config.yaml
dataset: "photos of plants, animals and fungi (iNaturalist)"
num_experts: 8
eps: 1e-08
Rows from block 3 of a small multi-label image tagger, named by matrix and row number. Rows with one number within an expert belong to one neuron, the router's apart. Each number is 128 + 32 x the weight over its row's rms, rounded and kept within 0 to 255. All counts start at 0. Numbers have three digits each.
Before each expert's rows are labels from the 100 images, of 14976, where the router gives the expert most weight on average: "top examples" is what is common among them; "colour at peak" is the nearest of a few named colours to the mean colour under the peak. Only what is clearly more common there than usual is listed. The data: photos of plants, animals and fungi (iNaturalist).
# router: router (model.blocks.3.mlp.router.weight, 8x128, trained with AdamW), inputs 0-127
# gate: expert gate (model.blocks.3.mlp.gate, 8x128x128), inputs 0-127
# up: expert up (model.blocks.3.mlp.up, 8x128x128), inputs 0-127
# down: expert down (model.blocks.3.mlp.down, 8x128x128, transposed), outputs 0-127

# expert 3
top examples: phylum Arthropoda; class Insecta; order Hymenoptera; family: Apidae
colour at peak: pink
router.3:156148175110079124107099189161045176128120117067078155151104109179100100089128101088145108058117079170070055137180130117169145144128142150138121142139133142157108077174160109117119095138178149085103125129118139132181086185087136093120135159147172100151102170114134118119098144122146167160105143104147137173158183168131104105131170155182116193144133069103081101113158106119118162140137
gate.7:089148088103099138129069105164114149114158169127109069169109086153138160082154092076098068104116161091163118103127125139163092100127216140093094153074115123127154100153157096115158125168063109128118111162069077088143124159100120114135116108132141142119142144175138151126102111149108189143185144053156134126143109150067201155155140101092153130130081113161136109193106136138127122064069
up.7:200115182129164118089213140107114119144140119146118199108164167123123119157073116094143160137058082142096159130153171119133170169093072129153123079154115178117076158097120161099096156111136148085112094125191147178133122120148136111077124154106057141222105135105129138109125153112105098095082120181152114145129142072192114105098126146159124135116147178125096135090146073093120113129127
down.7:104186166144173155111125142125122114197122163184091220148176150126151114143078135132153133109107138141130078123127102129116106058098108107120125167101179099119095150168195193086121119112131068134130164156180163108157181138115149138117141174083098106141170158072121159087134103123176137121147171142084084174142107237086131114107107146138122145138164147154109104130105153114168119099152
gate.8:125083123134169178117116154155162070191121078117111109114190157117058160152136125125103067127154192099148111114139149143090144075159109132114152106124139062111130109088179153118122114124142083137137103152078099172125160121135104191157149093129116119114116133089151186113215144131118079136141179131173125100146092108185154086132174119134144158154071098194097185099121144065101129151147
up.8:100075192126182184134131156114152139139171120107126094119115167114158136174100156140137113120115108148190096182138102129119144151149142099095135131121163186171089196112065183081117119121128160062149147128147054184100155133137152096181140174116129155117120134108195165145087203091113121133127167109161088075120185105170159119169130104136177124083118112092091124178135124110118092095116
down.8:113096141110135093172154152107122131051203175135097140164091139164083111113120085144090146059103076125122093161113134177070121097090124103149175142125124110146117166182170144119131132151100089157121105167173164129070105188113167129144158136186136159103195175130122150075122132115179158144132125142135131120076124106117115148119073203125065105086112143130123113117149056167081159106118
gate.9:118155099195150099161180153138093150107096132114097104138164141118103085088151114165110128154138113155128124062145124200092094127157128111125102183109100121193102150103177060103146069128145140112048146151155178146053134122107114119108164120182159070088150123132105142172120113085095159107115126103063099063126143128219146145157119131127123159136132111161128051154124149088133123107144
up.9:148107115179138114140163169134080137092086120105087080144131146098084103103119129141104129159094084167107136087129121190074115138182059097070100160144103110174115154113148091111172083106121128131058144135164135128067153114135128100089157171177135093097124116146096127159126078111076149121092139090097064053131128117214140122212125120105147164116136089161124066154117138105116122149119
down.9:126131099104162131171099121137142103119179177145137037104111150118179135119135152134078144064123128105187149132109148188099048113117089133117133107094113098154100111157115187079157153132143084137144142149154082147139147113112185118167087117155136133164160171155105180122145093127139108107132166119154116165069130140111151124058193087102063049111113189106132150130103143121057119164108
gate.10:137165123125118119076167151134196087151084109139107134169160160102101180031154121097079079113176104109147148123150136087116177127112110131123141126115144141066130112117109112114112137151116178138150176131159145142085120107077164156153106126140171133161141106093081141126123117129135075103151055101149104117234114089113076092114081192087169104140070147122129105111082166090169098133165
up.10:090055121125123129118119105118126133126069088167126110108109102138051132059152114139146063156105132136126155141124164138186134093100156147141075072093098161032075130114124116125135197102092161120102127116150151123141123098139160122094087136131135151143118094086092122103135172128084167082088168085138087132179144150124208128087108066106134160138135082151125091127167147098181081164096
down.10:113152161114173153136137097110078074101114109065108130120117070158129129171116124115128112130146183198149143120194158082135128104181114115164097151098121140106148105130128186126156083095166097135116131128147147130090154154108076056124155114115138105122129158132087127152158165116133105203104086116175038140054171144130164111121141125182058115213135108117132076133106083169110154104122
gate.11:146167202148068137178188145141119118141137126138127144142126115093134115118089148162131081129157121175137157071121140086125192192155111151131136100186096153083162146133094165108127114115161074105196100103110070118137069140128154163154150133122172181120131175101038113111093142174125118151171093123151153156126136052153177102142136074170150115125084106071161134129084097120126161133099
up.11:141121191125075130143117168122119139110114102175126038174071107085209122130121182049108102143129146108096121152108146137169150150136105156093117191095093106125088166104129148103114127117163074155087064076159096119111135146115137151133107113122142209108089124117134148148095102082129081118126179096068108175098107154154101124087142113134152115081130109127103106166104119180169195105101
down.11:123122150122086135142069146107153179125134043170081138147164082169158089087156130126113078120123150163141143193116194076130096176085128163138145155162121088111120122090135128112124119107086111067203074118098132130092068066124130194142091096101162119159150104124101130105144127123091137105161091107107141151100144074176157137113137100145090101153175177115108157073078147181123126129158
gate.12:130167101118159102104128056130092120137135127108069116093172137090038127151109142143114103153173118133149135124120137111074162103165118126107104085110102090135111139107112117102078150138141151145192116131079176140092205093073128072201081115099159136102139055153082136105112142111143175139147101194162041125130140112136081141164096132170178086141127153091146102113101103118159163160131
up.12:068109121142103197116163142164151073149140064176195123107071161108181050176126107128087133104137135102164150149090111134140121145128101137044153163168106103141198117130116069139121102071098127125134146167105128085126134164127095108120138113155071159175088139128128122157115129120147079155198089123159140202070138088120155118177153142132134140068093117125119103163133144164122150135151
down.12:096197157136165152052121113099119144097185109117120134074121110100140165089132095109085153119101060180139194080135104203098097123157080125143133118144135129072095139106141098097085092126126162104102119171114130095147139147128174220135128126124131135072143171145100148096153146035127163122137132119155104162109151140122061101105127122134178118077085179136159094121093136108170133114089
gate.13:138119119119144177131139097099144113113178150120116126168183079124183135111189100081096092115102109139140152124130137115086084131174144118159111144084141070140104141091029109134106145113159122143214094135092104135139081148129098150140141119127114133147088066123192145052081120120127102089109160126103194116117130148094099158155165071067161105129157122154154198176144087144165144094171
up.13:096131106081171159175125125090128133141212142085134115125148149130169131102150118121089138117085068089173122137142077117100106114139156134134171139085143095162138127104120107106113147108150142138147089157114158067112142162120109135123132127164053201152143075129178150101103133118112153096144109106055146157139063204164083166144117075046089144100147134102132185135154076171166143108186
down.13:122081146165128168097158115136126182158180177126157188092178110137174105092162127108165171123072159138105084133097132115117183129154121164142067143108192137146103144067120149159156129147138081141094120093148096125090137119165111127100230099089124049115139157163127107112098183098128109150115155113101091184166045129169088119117095106157138131143135136151132136118139128063149143079104
gate.14:141077098161118091143094125176147103178075082062154132105136132104167093170087108124140144179139125129141108103071156104147178173080096105136095165099101094154149139110122086120102104060135174160198153102198185138123145170101101163144122188121135177150086095111144081135147074138172065088092099120161105106135121157103140172169129096121154140169113123152081112169169157135109122144142
up.14:053100137131117134135092131116183093158180097087080103128115102119198120142144102127132130192113177114153099102072122136125125132103131153100128165131087130165171180112066171105065109124105133068170117101198115076141159118125141129148122125103163155178155131150135089126180096097143141121194077102195157098161083114164072110219114120123111086118123132161143085147134112145099143152140
down.14:167175123081168183085129120103136108123092145136096101134123115066153146188096124171152124111127076134195118149152081163072128106117072105140104161141102149151172118163084139106108161086188152135098158122183133130059134113169129102074186148122146153118163129110127139169158097142166051124131111133106099099214118139126129050133142120140108095121066107149112091134130084140152086160076
gate.15:110129121091184132128056121131099091093139031131186177084146141067108116122127115142102153100123116139160092099091160083139164138118099077167062128166110110092186157130120134107169156162096107114114150131117138125095109177125128142190161090093109123121109191140139120102096127143079144067173129149149128073196104131115133129173113141097134161113078211165137117114167189124131142091156
up.15:139118150078099169121147115083172100155094111164120090092100176136187143093119136155140154108131091133147144151166121190086086175129116183118095064051091153098146075097067181144160145103140126174139097139106118175127094128089131103134161142121095142188137096124112147147112085103169108148073118092133114145109185143130121205166131081115171154085181081103110120185121117140112133188135
down.15:128183188174128086085126139096089099124115142118154137131144095138106144104130152134148140157150148160135075116164098109125148103160088133054190185123122212142132150130106159128140171114104164175143152160082150164190145190097115087157088106108151054152129165106183128141096121173145149141121146104097143102046148090140091103139071171130143131088191053132143121145103147125095145124091
gate.16:110115142088133150128141137161142076108057153172115164107127131156162055104131149149063167103079112129159086179118096069132061134105138076084120127127123145121162135102105181164121081118162134123113169146094146111167113124089074129172107125154175134139160107163100151109149043131089066155119123091128083162113135133101123116151166092089159147075186133165112065104153129176131131131198
up.16:148098125121125187181063086103120093094097132118140124091117175163138081110106134118117136134085072130173091126157096098148090124160158090116159130152094101111162123113090159115135085117076166154076092136148124114113018148129050094122122162139123114161149112103093110154120098134173124092089158126144177169123104095140157159106165094100168177090133097131159106065191122175069145134179
down.16:184185125194127089127159162122189096095132094143178115149098114096124099140139116141112084101085149165112183145155111127130114170158117135143113143139129030137188118178095119101145181158081139127161145160157123160114155143160135117105106066146066122096130116179057095119150152112111113158211076124167093121162163158108128174158087168147137144132112139084149134172101188121105138112173
gate.17:115134106114167123097140116156080119111086192109123113060185122103095091166031083135136078183157082116153145096178133180072063109135152099178130082121114116137175167132119119116133152114124103166155122129138133143080180138109162128127107112141149169159119145051159147090127127070090154133159104143119129080195179090099121122157131082100087136078122100117134108137135161137164135190152
up.17:153164080165089087142151102078154127107134131090170114107096109068142142038117098119132147128074112130152100094118150122142154108159101167120159190118139089078089150111090130136142147081138082067174126098142144187152096083144103110113146144094152079073155123153148119108138092187164114140076124090142156077156082137130166115167126186102118143101078107129133096189115194185093129086146
down.17:163147138177111165168138186153152168162134119128123207157157116108123142117118113084113146154095121140123103146141112124148181150104152195186147148106145189109152101155152108160085148089115128079097057083140118134092147200124089110100146161132150149140132071216137087127173147159112154145131113115127138093119111109080162105067122210184169133131136142118110138142091098067066082120126

# expert 1
top examples: class Aves
colour at peak: grey
router.1:162111127122112155092087134157073179136098166107167181105080107143115104113141062090142090086136098128101091145160118074147145133128179155159140090173135134166125083135168181100159130178174173086122144101149156163129083129100125114131158136113137101122079133080157118169097171092117161134087161062183172122137130149143083129151179176146122183154133085185104110112169101128201155146183
gate.7:105085163138096147160147157165111180142044088111071170108122092127153173120110146163152136135165115057083106117130107136080124143140153182200095084149208141122130162156177100096144095136106135111139143143172177160106150140138138116137126154135089144111169124120115079086096155110073087130110129117137106165107105153199095082205136089115075102067171154099151154139146133131122133172094
up.7:170186095113163132081122121068147079156192138181152156147168136146130160153142058140140103089095121203165104146134167130183127124108120053119169146074093076148160096121085111135140137103121095165121090118053075155197098132115125174122122133090147135176075097125132175119158121125185171168124115147118141109152152124141136160111121123124173176169117115171098108142120105168135150064140
down.7:162137172159140125125128123134089185115167109135136168141119087143168164101181169151171141181106116099107147049151111094144135131159146126099152114129174123140021152128129130120126163167194131151097204065158103141081115168104161103113159161137138139144142159097092100127145139139102122130165168174095142170142108142105178144116125143062053051136144148086128136171175085123141125152171
gate.8:099105145111157110140180145076136146151105132109114182108127131184161164153198118172101120083138204119079148101095107104178128086105118114093097157138061123125135145159188171084101174117148057107121118106136177141177156186118077115112125111130168153099125167190126086131124155125119091122151094149177145135145077154187142141092093147084106155107094093081140100122112191143152156087090
up.8:133138121123155112140137122130112130141158206131137087130165107124106116149034132118097106204154060133178085124180136127083130168084115144170166105119189164143121075070110053148092093144100167140135105167115074109117146140107144083108128110129103085189124096130148176128146127153056150116103103120137171156180224109123158121189140134108098111135144057136124140141117109109136140134110
down.8:153095165179131115135134136125113130136128099133170139126129146147077122133124124100162073093127106119146097100104061202125124079099200100123107098078053158166157131053046171137098128108162113121078159090144134060105188146079155120166125156098137126165101097195121058070144113157173083123124130185125138093153116139110162146141146095148125099136125124134129109102143167097118086179122
gate.9:122139120148174170168111122148137140113153119113121186094129127090100185117082073137203096138155102167133122130186105097179155090133091143097160139193213130144138150107158111129122101125189100129178155196136165139137128137199106086111128096155090130139121156157158130089106097198142125098128138096180073106147123146115094189094059122143068071135119120136141131112131186080142133127152
up.9:180133094160140163148182109141108156180135135119117158098171141151104167094154092161176118081079148141101093124117133080141073114217097070118103105137127168174090149135091103149129117125124153091131121154134189070075193160101120076120098114130106146180120188130137126097138191147119112125190127078186130151170158115123156125116159142162094081155160153141140112126136116072205154149144
down.9:069140119109109179134158141085144093124102152062121085136142213150165143091080185145144154158169106064143107056160139177121111126131082095099100155142174127074115114074104141140117117139133102153127129145172162169176160109075064152121110180094167094151156074117131108075115143117137166157120124183081135115098111119089116072158142095083115109132108097079126131092150146100188119143150
gate.10:132108172138133129149117142140123131134203193114190129154153167098138142091083194144157157097130124110124120080163134143113115038089050137137140212104148085068090140137102142121151155110095055146122113128149126064154138123065169153155114145146172114159175121101174123125115125107096159105110136124097116147146147074042137149179122127103181105110164112131109111166173122144157147087136
up.10:059107174141195106109103165181165116119158100146131145115121148080126104130130181143089082156122085090179156118134126139078144161167114126123215076150108146121116136128151096123090090136165043114071164105123118171120076151118053159105087092142099192141171135159150164169091128030140165124130123123115139120101080101165159152109145121126116098152173157147157126113096131157131134135148
down.10:145159120134164149101155132109147089123111120123115118102144204134132117118138125120136172194137174087180143094167150095129075152127115134162070101074112071124130073153058138091157115114137152097117118132101079091165157104151131149117112116128106119082117184137107073110108131115113091117109132100060153100135166082072120123044104066185140158119086086107133073068114100133171175066105
gate.11:146081133104088054122110093122196059102116148135118129160148120174149125170147153130137154108175121158131131153112164104148116139156153132112174093124143104123140158131121138134105132108120105142096132167151173184178147113143148121135125112117133125063093133158211111163164092175093069215121120167091135091084161096077134180096043113118105105207107148105137206130131144149151090107146
up.11:098130085126098142093112089148097110080127100142102115159097105230139140100197140134154171152124144148118131095111124171201133100083162133133159074077109112155072084150085105204139165093098129143120110126149112134155156098098105140157141072072131201141078120138097140129093119135100113146138134149167137127189146116103186181117111121184102136133202171125154070118147154138150088134163
down.11:114127129132106086070139152094159065150122182106058143139154142078116196107164138178178050149105142105064129057160109139130110074113117180141103136154156136081149126158133158102103138142172146095124136095120066107118124138132079154111169125117119125148101104157140122136133136143167143133079151112090126127067159115074142120092052121141153155204121110124135181101168184113159115120060
gate.12:110169110122160122084138127109129188172143158127083087138178156086119176110126090109111076126087121111143126123065057117151113113151163095180070086142143113127165166126127101127162165169114109139197076132045155101081136081123127149142147126145131129152146138100219060131160182134119100195164133124111170164094104175145086133125161134139125083126110141154135134143146102078164106164077
up.12:142083100071101130150112170175088078137115063128150159106116133100166115132122113110119136100150194146132131151157179133132142206145093107062142163122140125096146174153119161107103067088122095100130154133160137159124137195101142165088070144158113161117138138149135153120123137166102145069126093105163127090185158079134132152136070062130063098080137169128097096188182193123105107133161
down.12:076097120132121123134153133035083098095194146135125150120164093078072136056126099120177158114105114154130134164119174132105134161130139132103079137128148111131190192137096103141129061147096075107064127115131166095162187140136121134118094170069142098129131137134133076129115160153060135157141110077145109152162047140137153064130117130072101194127129131131098145074159136129103143153131
gate.13:126175170122093126096193113136139139189134118173081153156170132116064171152108168101144114092248182151103123127106156135115185116138063130102127104132113086162121180107137156157096075092121119163129095138195126114131109164102096101094151183101113149145147107131136138075098142115135151134085152128108148134125168130156106115119100161187064199133107102154122120111134205156143130166160
up.13:120105092122168097103082117170156167091123149107142097053134086125130092117151097159152136102078138144135107159134121143112071140107169144105142169122142184121130140163168054182129135193084135082176106090118095184130161168140110102117156140142092109167144157095105146179113051112138171130137138117065132117080096114143173088081164104128172078070106146136166152170110157089090079098106
down.13:137122102121098154102098125121156045082140078132116138111170129112108116139136054132170119079158125153185130054166152139150166137109145112126163149111125114076121085094118147093122137175103089129106089131090102131106091114135130141139145152134080147101104041039108188117129134071086165122097153187113102133098150150115117216148156140109091101112152061146127118068143126107161092089097
gate.14:113128126127157113148176131061201093123145132143118097153120145177123167150214148162168148125132175121171166120157144111140150161115144083103110077117164193097145079128095089115116175113179071149197107103135127130162108077117119081155106129170098124113112088039098126119130119133118069061114149151122161161147138133110126215118154124113100125148111097135102164148196101119163161106157
up.14:115067081164138139098116161089139111155180091123147145098118156217144125122155128090161145151080158141089166143165119122153175131121100097106129162106066175105122140141110101110141155148156137155205108127180144162144105121100091072133176108162141136168143129045133127150071107121119079082157110077087124172174131104133125178077179114118094115093167149106116068120182117092146179143094
down.14:140135134158163162191193082055112161137162134102102144133142095146091130171126159089128113176104128155121090125117165124111107146105111099127120083101133080051155128125146078141099103157120154141107107092131139112132144108124172139117073126115141059055220104149107181141143134110133101180158149165084113107193115175083130127167146134160099046130096156196141160129123161133073124114149
gate.15:138165148131076104133138091127062091062132066093162148142124168131158149109126066127167170148114095195142113101078105131119163135108098134142124156088133154046107120130159135113154134161140130120119193060086082118096088097142098185141130150124172088121102118147084147097140139067133111109073112096171135112178106195058140162105107069076146131138116123187095127161166150141142110128139
up.15:092109107123181173096069146088181143137136191141096137112125092145096143169167154112134137134145161056104099153117116070125083151087186112114163085170107170187120109095108120144076165146108149141123066206135167132172127103105119141117133118140101081146103154121154098142125118133125140148211120196135137150141182069153141091140123155164115115082158139097153133102182080088112121186087
down.15:059101168147159142158127145091131148155107104139150067130121085097125174095184105128077042158101101093103156150115123093140166121112177172089093139167097100101087152146121167185168123158110175084181142134093170146123176105169093104155112164092104158104129113075129123113104163114150119102124087102101177148150108167099093098161097153094162158138159059117132090151119156055148156171126
gate.16:153069076123162085146050101152133168158111095162137104098192166113123154139142126128161152118167136132145097124173124154136106217157163111107130116124140190144135142114163131063155132136132123198158137174142140164131125123141107144115130241127146158118125112117148131197151150133082161158133134108066103195116138148102139146138118140066097114123127114120170059109082171098061114091113
up.16:130178175153171154162163155141118106124106143107083148164126100169155109137079162131100095152015087176092156102158149152130090106166135138132144082170164106093145136141088146196166078146157142138156138098071095110153129116121077115147131061124074131119150134201160144122137133155167113096126108192142115088162153133140109106051159138152110144161131206136076153140123106172125103142129
down.16:180120103168113153160174110128140184188099142192075133124129102125140091143138140135179050139126113042117116168182169117141107099089117173090130137117113107086132104154119103108098111155117121105130097129135163119133076112164156110169144158108176136053146069161159120108111124122082058137144155075137135132158083133104136178159100114149124186141115141133203177117149131083098154151056
gate.17:129201128127115146040129125175121147141092105160140084154124141095108148130119153111124128112078089097130114124131132170127141141130132153119152187185145121079117151094127115145129112183170135165169086163060076080127085039158169205130130160164086105157100118154183116175139114108136132143163136095111140159077173149142158114110139130171052186092117164149133136142143168157140183175132
up.17:114118146143145110110091125124128123069086108118112120138157148147105130158103110199179126104139125110178114113201170122103078177135121108120129165089092210143131158115139114133086129130092122132193182115105136131167156070144131148187082082118156168138179158087135087142141169185120121124113132173091139155124147187121076154200145089091119133162126086098131174108188140061152062136141
down.17:161097106159144122062120119123060146091125113088128140124100139125174101050097054106147151103076120107142143140119148143118132114136081123123095101169180169138125096140077158099124069165089142070092120085178153116129149129143141130081155135172155157085101138078138100104118119133112178145091089111051144170204121168127157181154094106143079181132154127103112116071137119049130133136113

# expert 6
top examples: phylum Tracheophyta; kingdom Plantae
colour at peak: brown; black
router.6:144106145131104155113066141165083169155116163121143160144090081171150135138181121085162079122083093148070077167163100105116151099101116176173178107173099176191126088157144117095150130200147149130106131095180144152179109168090116105147105170129137067154088188103121133135088150099099175133075145098181148144143137185099092115152143132178115169157141109117115089129156110126163189127127
gate.7:115158081101129148133131161107142106101085167111106072132116194166140106116103159125127111102108154097139149127159187104199140177099127108120123173183135151062147202120085112201118148087155161131123109073112092123121094117138072131161148148079119067113161111123080161180092101180106156129183122110106145153152111143163175105150167179102152118170139101096116116107181206114096095127102
up.7:085166132124107136108131149095123154130111143166142017131093088152156179078098110154159089166088064127112157138076205166130140159093125161097143161169105132140120168074155121093108051124148128107083103158107159113103117132127097068084142145165151123127153156115143135106108131173151193121134119097118111098130193131101139118152096086131162110149101114088138092118180186097110084205135
down.7:131144099116128087051174084154072150158071093147112094140124135106109092154129110155075141142079122143163117146131108153147142149084114122144190156102112151182142155128189128091166177119106198108131089173100132068119107113092137134122096164118136120071105111140148122110089115116097132165120074127196072084156178101108142158205150110182164121111141125138122122037130152123140109193103
gate.8:118105124133152145114138108089123118124189154133121095178149129120170131102122081093153119123158161098167101108093156127125116115119135101089090108071167132084138119149136119172106140118098140200200162067040103123157091059088137142143110129176169160213112164088141092087074110094115124151091163091159087173103127122059114154169150153146082122094098116097137111148081087149110164092098
up.8:138146177147061165123104162122147124160157131144132093101147156061044075164079143150147096161137122137112166186147120132167108124138096118107114108173137114113129116123118103097132168142109143049103053220156131137111168139137087186101149194083064096143151115139142140184161156162137148185085126124132163072181129132127130136118166162097158117145134122114107111138187135125169117188133
down.8:156129167128140106094156103136113130153176176065182095147061099096146164144174173162106128055134164119125100166092151147152174187136147152088185143079068099103101092128163143144197138103203146154059088110121104127107110109120081104136132142112173173098118149151144135133165112121103139126141074140120177103113097157073101132098101095071080124192112122129124075134157130103116141137154
gate.9:136114190127153135129142147144134147107144161117056120109149086160116117140090091154073110096146153130148104125161105131183164106145177194174121154170108124124122087130141121164102138084123164107143128128076096124100109100173051185119116160126037107127145154166086141104189162154178162198128180148200147088184080123105149137114113153069152117086134119177135154118134133081118143155168
up.9:092123126067142140106110157160119145169105181137113135124143099173163130152112122115170128179140156113125169133116128184151075070178109179125114106144086118212119114115145155132101124150124088161092114086103092147133187036120121099173127110127172147161175150136120111168098163123128079132083120121126141144128191179161106120193089122142198165160068082129143113079142144191072147128120
down.9:080144108118109060149126101176151131163141096188158110141136175102101155136133074150054133095121117075153123164055140136170195115119132103153167073157098078144107133148150136150104156148144154117089126187149097118141090183162175125135081126115100088147092107120134107111129077129082135120111115124123134124062140117080150121085166144054122193096185169093107117093102063133142129074118
gate.10:147126072161121174167145178132084178133070179119088145129158168121098099117081173062085135157146152090144151093105042117115110186201151102090142139164135101147089175150165171113107095085139123104121181154051182114105169138130136157107097104099128148140122111112132115145103127131130113176130156166139147117124127135167132140075169110063113150076145123151119200164121105159185145124140
up.10:130110141095102158096129123106105128150166104146144140144134122093092138107083122159070092155076121166161125153170147113124104100143085134076100128044073188124123134120158093143124181105093115056177131154127134139082169129132149142136099155084103133145094171149081044143101112138120125110098070058116078098169085130055102168128137105066134142123056100155121061119115145122153123160153
down.10:120122124173206059182095110157113170086128161118125158110177137122198107117126042187152117130125141119122157180113167111127103103096151072093167123123114143117182132145156164111145071115175087149073102173112108149148095134134184142131167136170159108128102109150127123130128147163171145067122146073125118099104103071123128118148090075202163110154132110053158118122110099090114150100151
gate.11:113125074115080109089136183150149135121127089189161148130154102115097117101106206140170164129152099125144104058135152167155128151093134141160092187160077149179105111119072141096129071133110122139086125154098163202105119107141127109150087147204133110208174145143143162166123089120101177085137159145119122124132160150177149177136130094108090087093086115144102144174066166131166147092138
up.11:144130159115164134164154141107135149116173045137112191170147087159140154093134137099140153166165064152158109064149136099141086118160147133111125134136107114152176175155127153075137128135123124125194090152124128137159124076140177173165111081169101177173073138152141135093119069059153074118124156134172122082154111107174138167123102083130162115160210156097128157124051095155121148120144
down.11:114118154103142149130138134048118103141174119205112110154155116100120176123123088184084147113153099164192160163140180158102128109081074113142098086161131192090115128108122154149108118124143147165176092090113130135093119090076093150122100080139135164094165159158117109091143125163130119144125153138173127151177173141097102131040131132206164091141138128201141100173094116072088162128106
gate.12:161175156123141131126112110179096133066097152176076142199093156135089110073094170105079120145092129054124100165131176138127100148177108109158130140125096169155167146176115096146098116125163109162133129096156111167163191112096128130126161127149139157073158101101129134140118133118172052125102131152124112163161091201122112126131141121052115121136213194156133145124133173126082115134065
up.12:109124147146109134164173115131122121175168122072203088081121134089159127190096129152181100143136136209131179064093107118164151141087139148123093119166148073107142143125107164121169085122132133119144108170118147049103100134187085157138108129120140104145124162153109149127152130123149201148167156091121126076090131072172133120134110119180142114128080098090144135182121045125133127119209
down.12:133103155140167140134107128148188144121155098157108152073135135145123142150152119099061139118065133120080074153179115095079121125135116086122168025051100118116105125148081128083150149122109113149126164117115125218168098081126143150084144154124124101141138128101195118155143162100079088132116141140177153119206142110101150173128076131131103176151139163113144073196119100079135138115158
gate.13:176070125151166115168060138140104096138113149106110086112138100064146153111107113115184149160087074131195106129120164166144075056122151098154128024138178076077169137126120109121100117127103121141173165141106154135121110154103100112132116113141105104134131101099168090055190175148153129133124153112139101096168129123104117092068123095125096135106104205146094118138103081108096092156095
up.13:089189135115155099125158113100155148168105114158164166156143161174110100164163166129078108132156228122055159143145140076073180145160112148137105194083109155166125114116138152145140151132122142092115106174168190173135097124153142117153105133109153180136097134120106119168065099083090075129161101146100118125088153181151094144179137104174156079126129077085143142094106107171135181133128
down.13:103063134138145131150051159192151140129125099139179105120163175121131107136098155167103133100142198173128132095153072101161169119092128090153112111134159108195147147124106097118153141176165108115175178130206126137115062074142101098140102128129088117117147166123150099132210128125149140146143104111140099174141138137093099131149076123143118150095084137162090164081126224085118153144075
gate.14:094114070114126190082101076182115077149067138124121081123135096143151146184116075086102159160187175100156150140153122119122087121138128151119111143130136096129093070084104102103121161121110167154137154121074084108138091087148128098149085155141122134112129134067099111136152167111169100069103097125122154041161131083151127158123159061108092147141155181143104196101122091074113125074104
up.14:084129159075069113153095167074125153101081173088153156166071139117101159154152167104156137121119162118096102183117165112135122130137087128169130099090190159061162114156065124169124136106186079169087156118178186185150176105108134184135117148117149141077099111127109126135080132215116112118121137138082125083079121173102128117111126145121092126132106089097136125200102148139139161149129
down.14:162075125149072113125119150140123122103081142113093145143172158117141094091125105089153092054146165120135113177157133133170114166124095075115154117166146161160116099112159086095087108099104115163120070167087119119104126097181123070120073131091095170106134141150165149136151124100160148137160112127107091093152085113199161145143079108171124001121136117121096106185179167113154127075136
gate.15:145120129117123096139133152111071087182099122129115150147149133086171068198096114168147086197119091076181141101124110165118177170152125089130191104148091150122165095106034116154146089120160128110146056100114123150140115095154118118130115097083116119136133123144045154112136147129133117148097116127160123117210114089088086119109152152161106140118096128142082147152148102067114096119218
up.15:076071136129121207086116115149169155185143083132137138135102168177098134107129133160130107032118224146113127149100165116132118125139128123117138123108137072111077175122194171109117158091081142118100147101074139117080127130119153149140141080149104122088167134116157092090157162154103126077157122164128117097072140086149139154163112102058128074166163159108143147093150163142110095122067
down.15:154134156130174105099116143092138205108142126130097157110150123159109148140133098123156116141094140096126109097071137161149166103134130158114137092104126158112138129140178179157099185091165186127013142112096118095095089109085148150166117142133117128068125148095195115131130106095081153104196107172119104124059071142131159124119141139068151127106117137167099156137180047138120136132212
gate.16:156127131138106140097075102089125112087105129111150151088107110104070100119118100050135096120141087149183150103215109081098181103106180117151114153076126108105157070129065151158081127085165136150134180154054064059135135177128103147119122164086101151167112085099172096145140100101090129103164164136110118151135128081136091069137106107105086134126085179165130106155148160115132132126135
up.16:116120138168196100213089089129117144081154144097077112126137154123145116137056104123130099109083182129114117138129152141135072129143137149095072098132122172162146130115127099137063192138108138117127130130135130144102044093128119170091144111162145109090116112100171125160108157082131137074058138205160118133119108152036150150198158125112167126137092175130153078123126159149125102091080
down.16:111165129106193167067089166147083123168165131069076106149140170121094159111134134083104117146123129085140163163126124063153152141144120160086119136061111130125125172138131138108052213116123106131154087138101150130088108122141079128143148173179158058154098124114130118130116186134099121149147118143090183138131088107063140101128106128088120126205148079116160183162088062115145129113156
gate.17:126159119087103152115080148099151119178139137152102172152097123168188133110168127089149122130099141128168165145176148179172082105126176142100115158206175097195159124139148093073143122169173102175117156076106183147121160089141064124138140102190129164174165138096133146171078136094095131100162154125110114128055097182164125125123149101093152171112156149093171105133156089098130161142098
up.17:133100139164142101133186102153120133080119116104130080097158138101057126114095124187107146116151096119090108109081112083081170153150071107144142096044080174082101116100113163192115142099067158078139107176157078132155103191110158126123124139069132090096113120152119097100187116164159108153107101129149152129194162070079130134133112150160105092145102104156090144134105175167122079117139
down.17:124093139101177123126212129186114151098156106064165175117138116121129119133176112122077111123178099101115122155132108100141145142112128133149137125154086135153208117169068151145065091163174138123070138120052125085121100102198094178072156130152126115115160119132097117137152151146156161145082089119092152118121079093097104151045128119148126169117122170168069138130095085165093110104088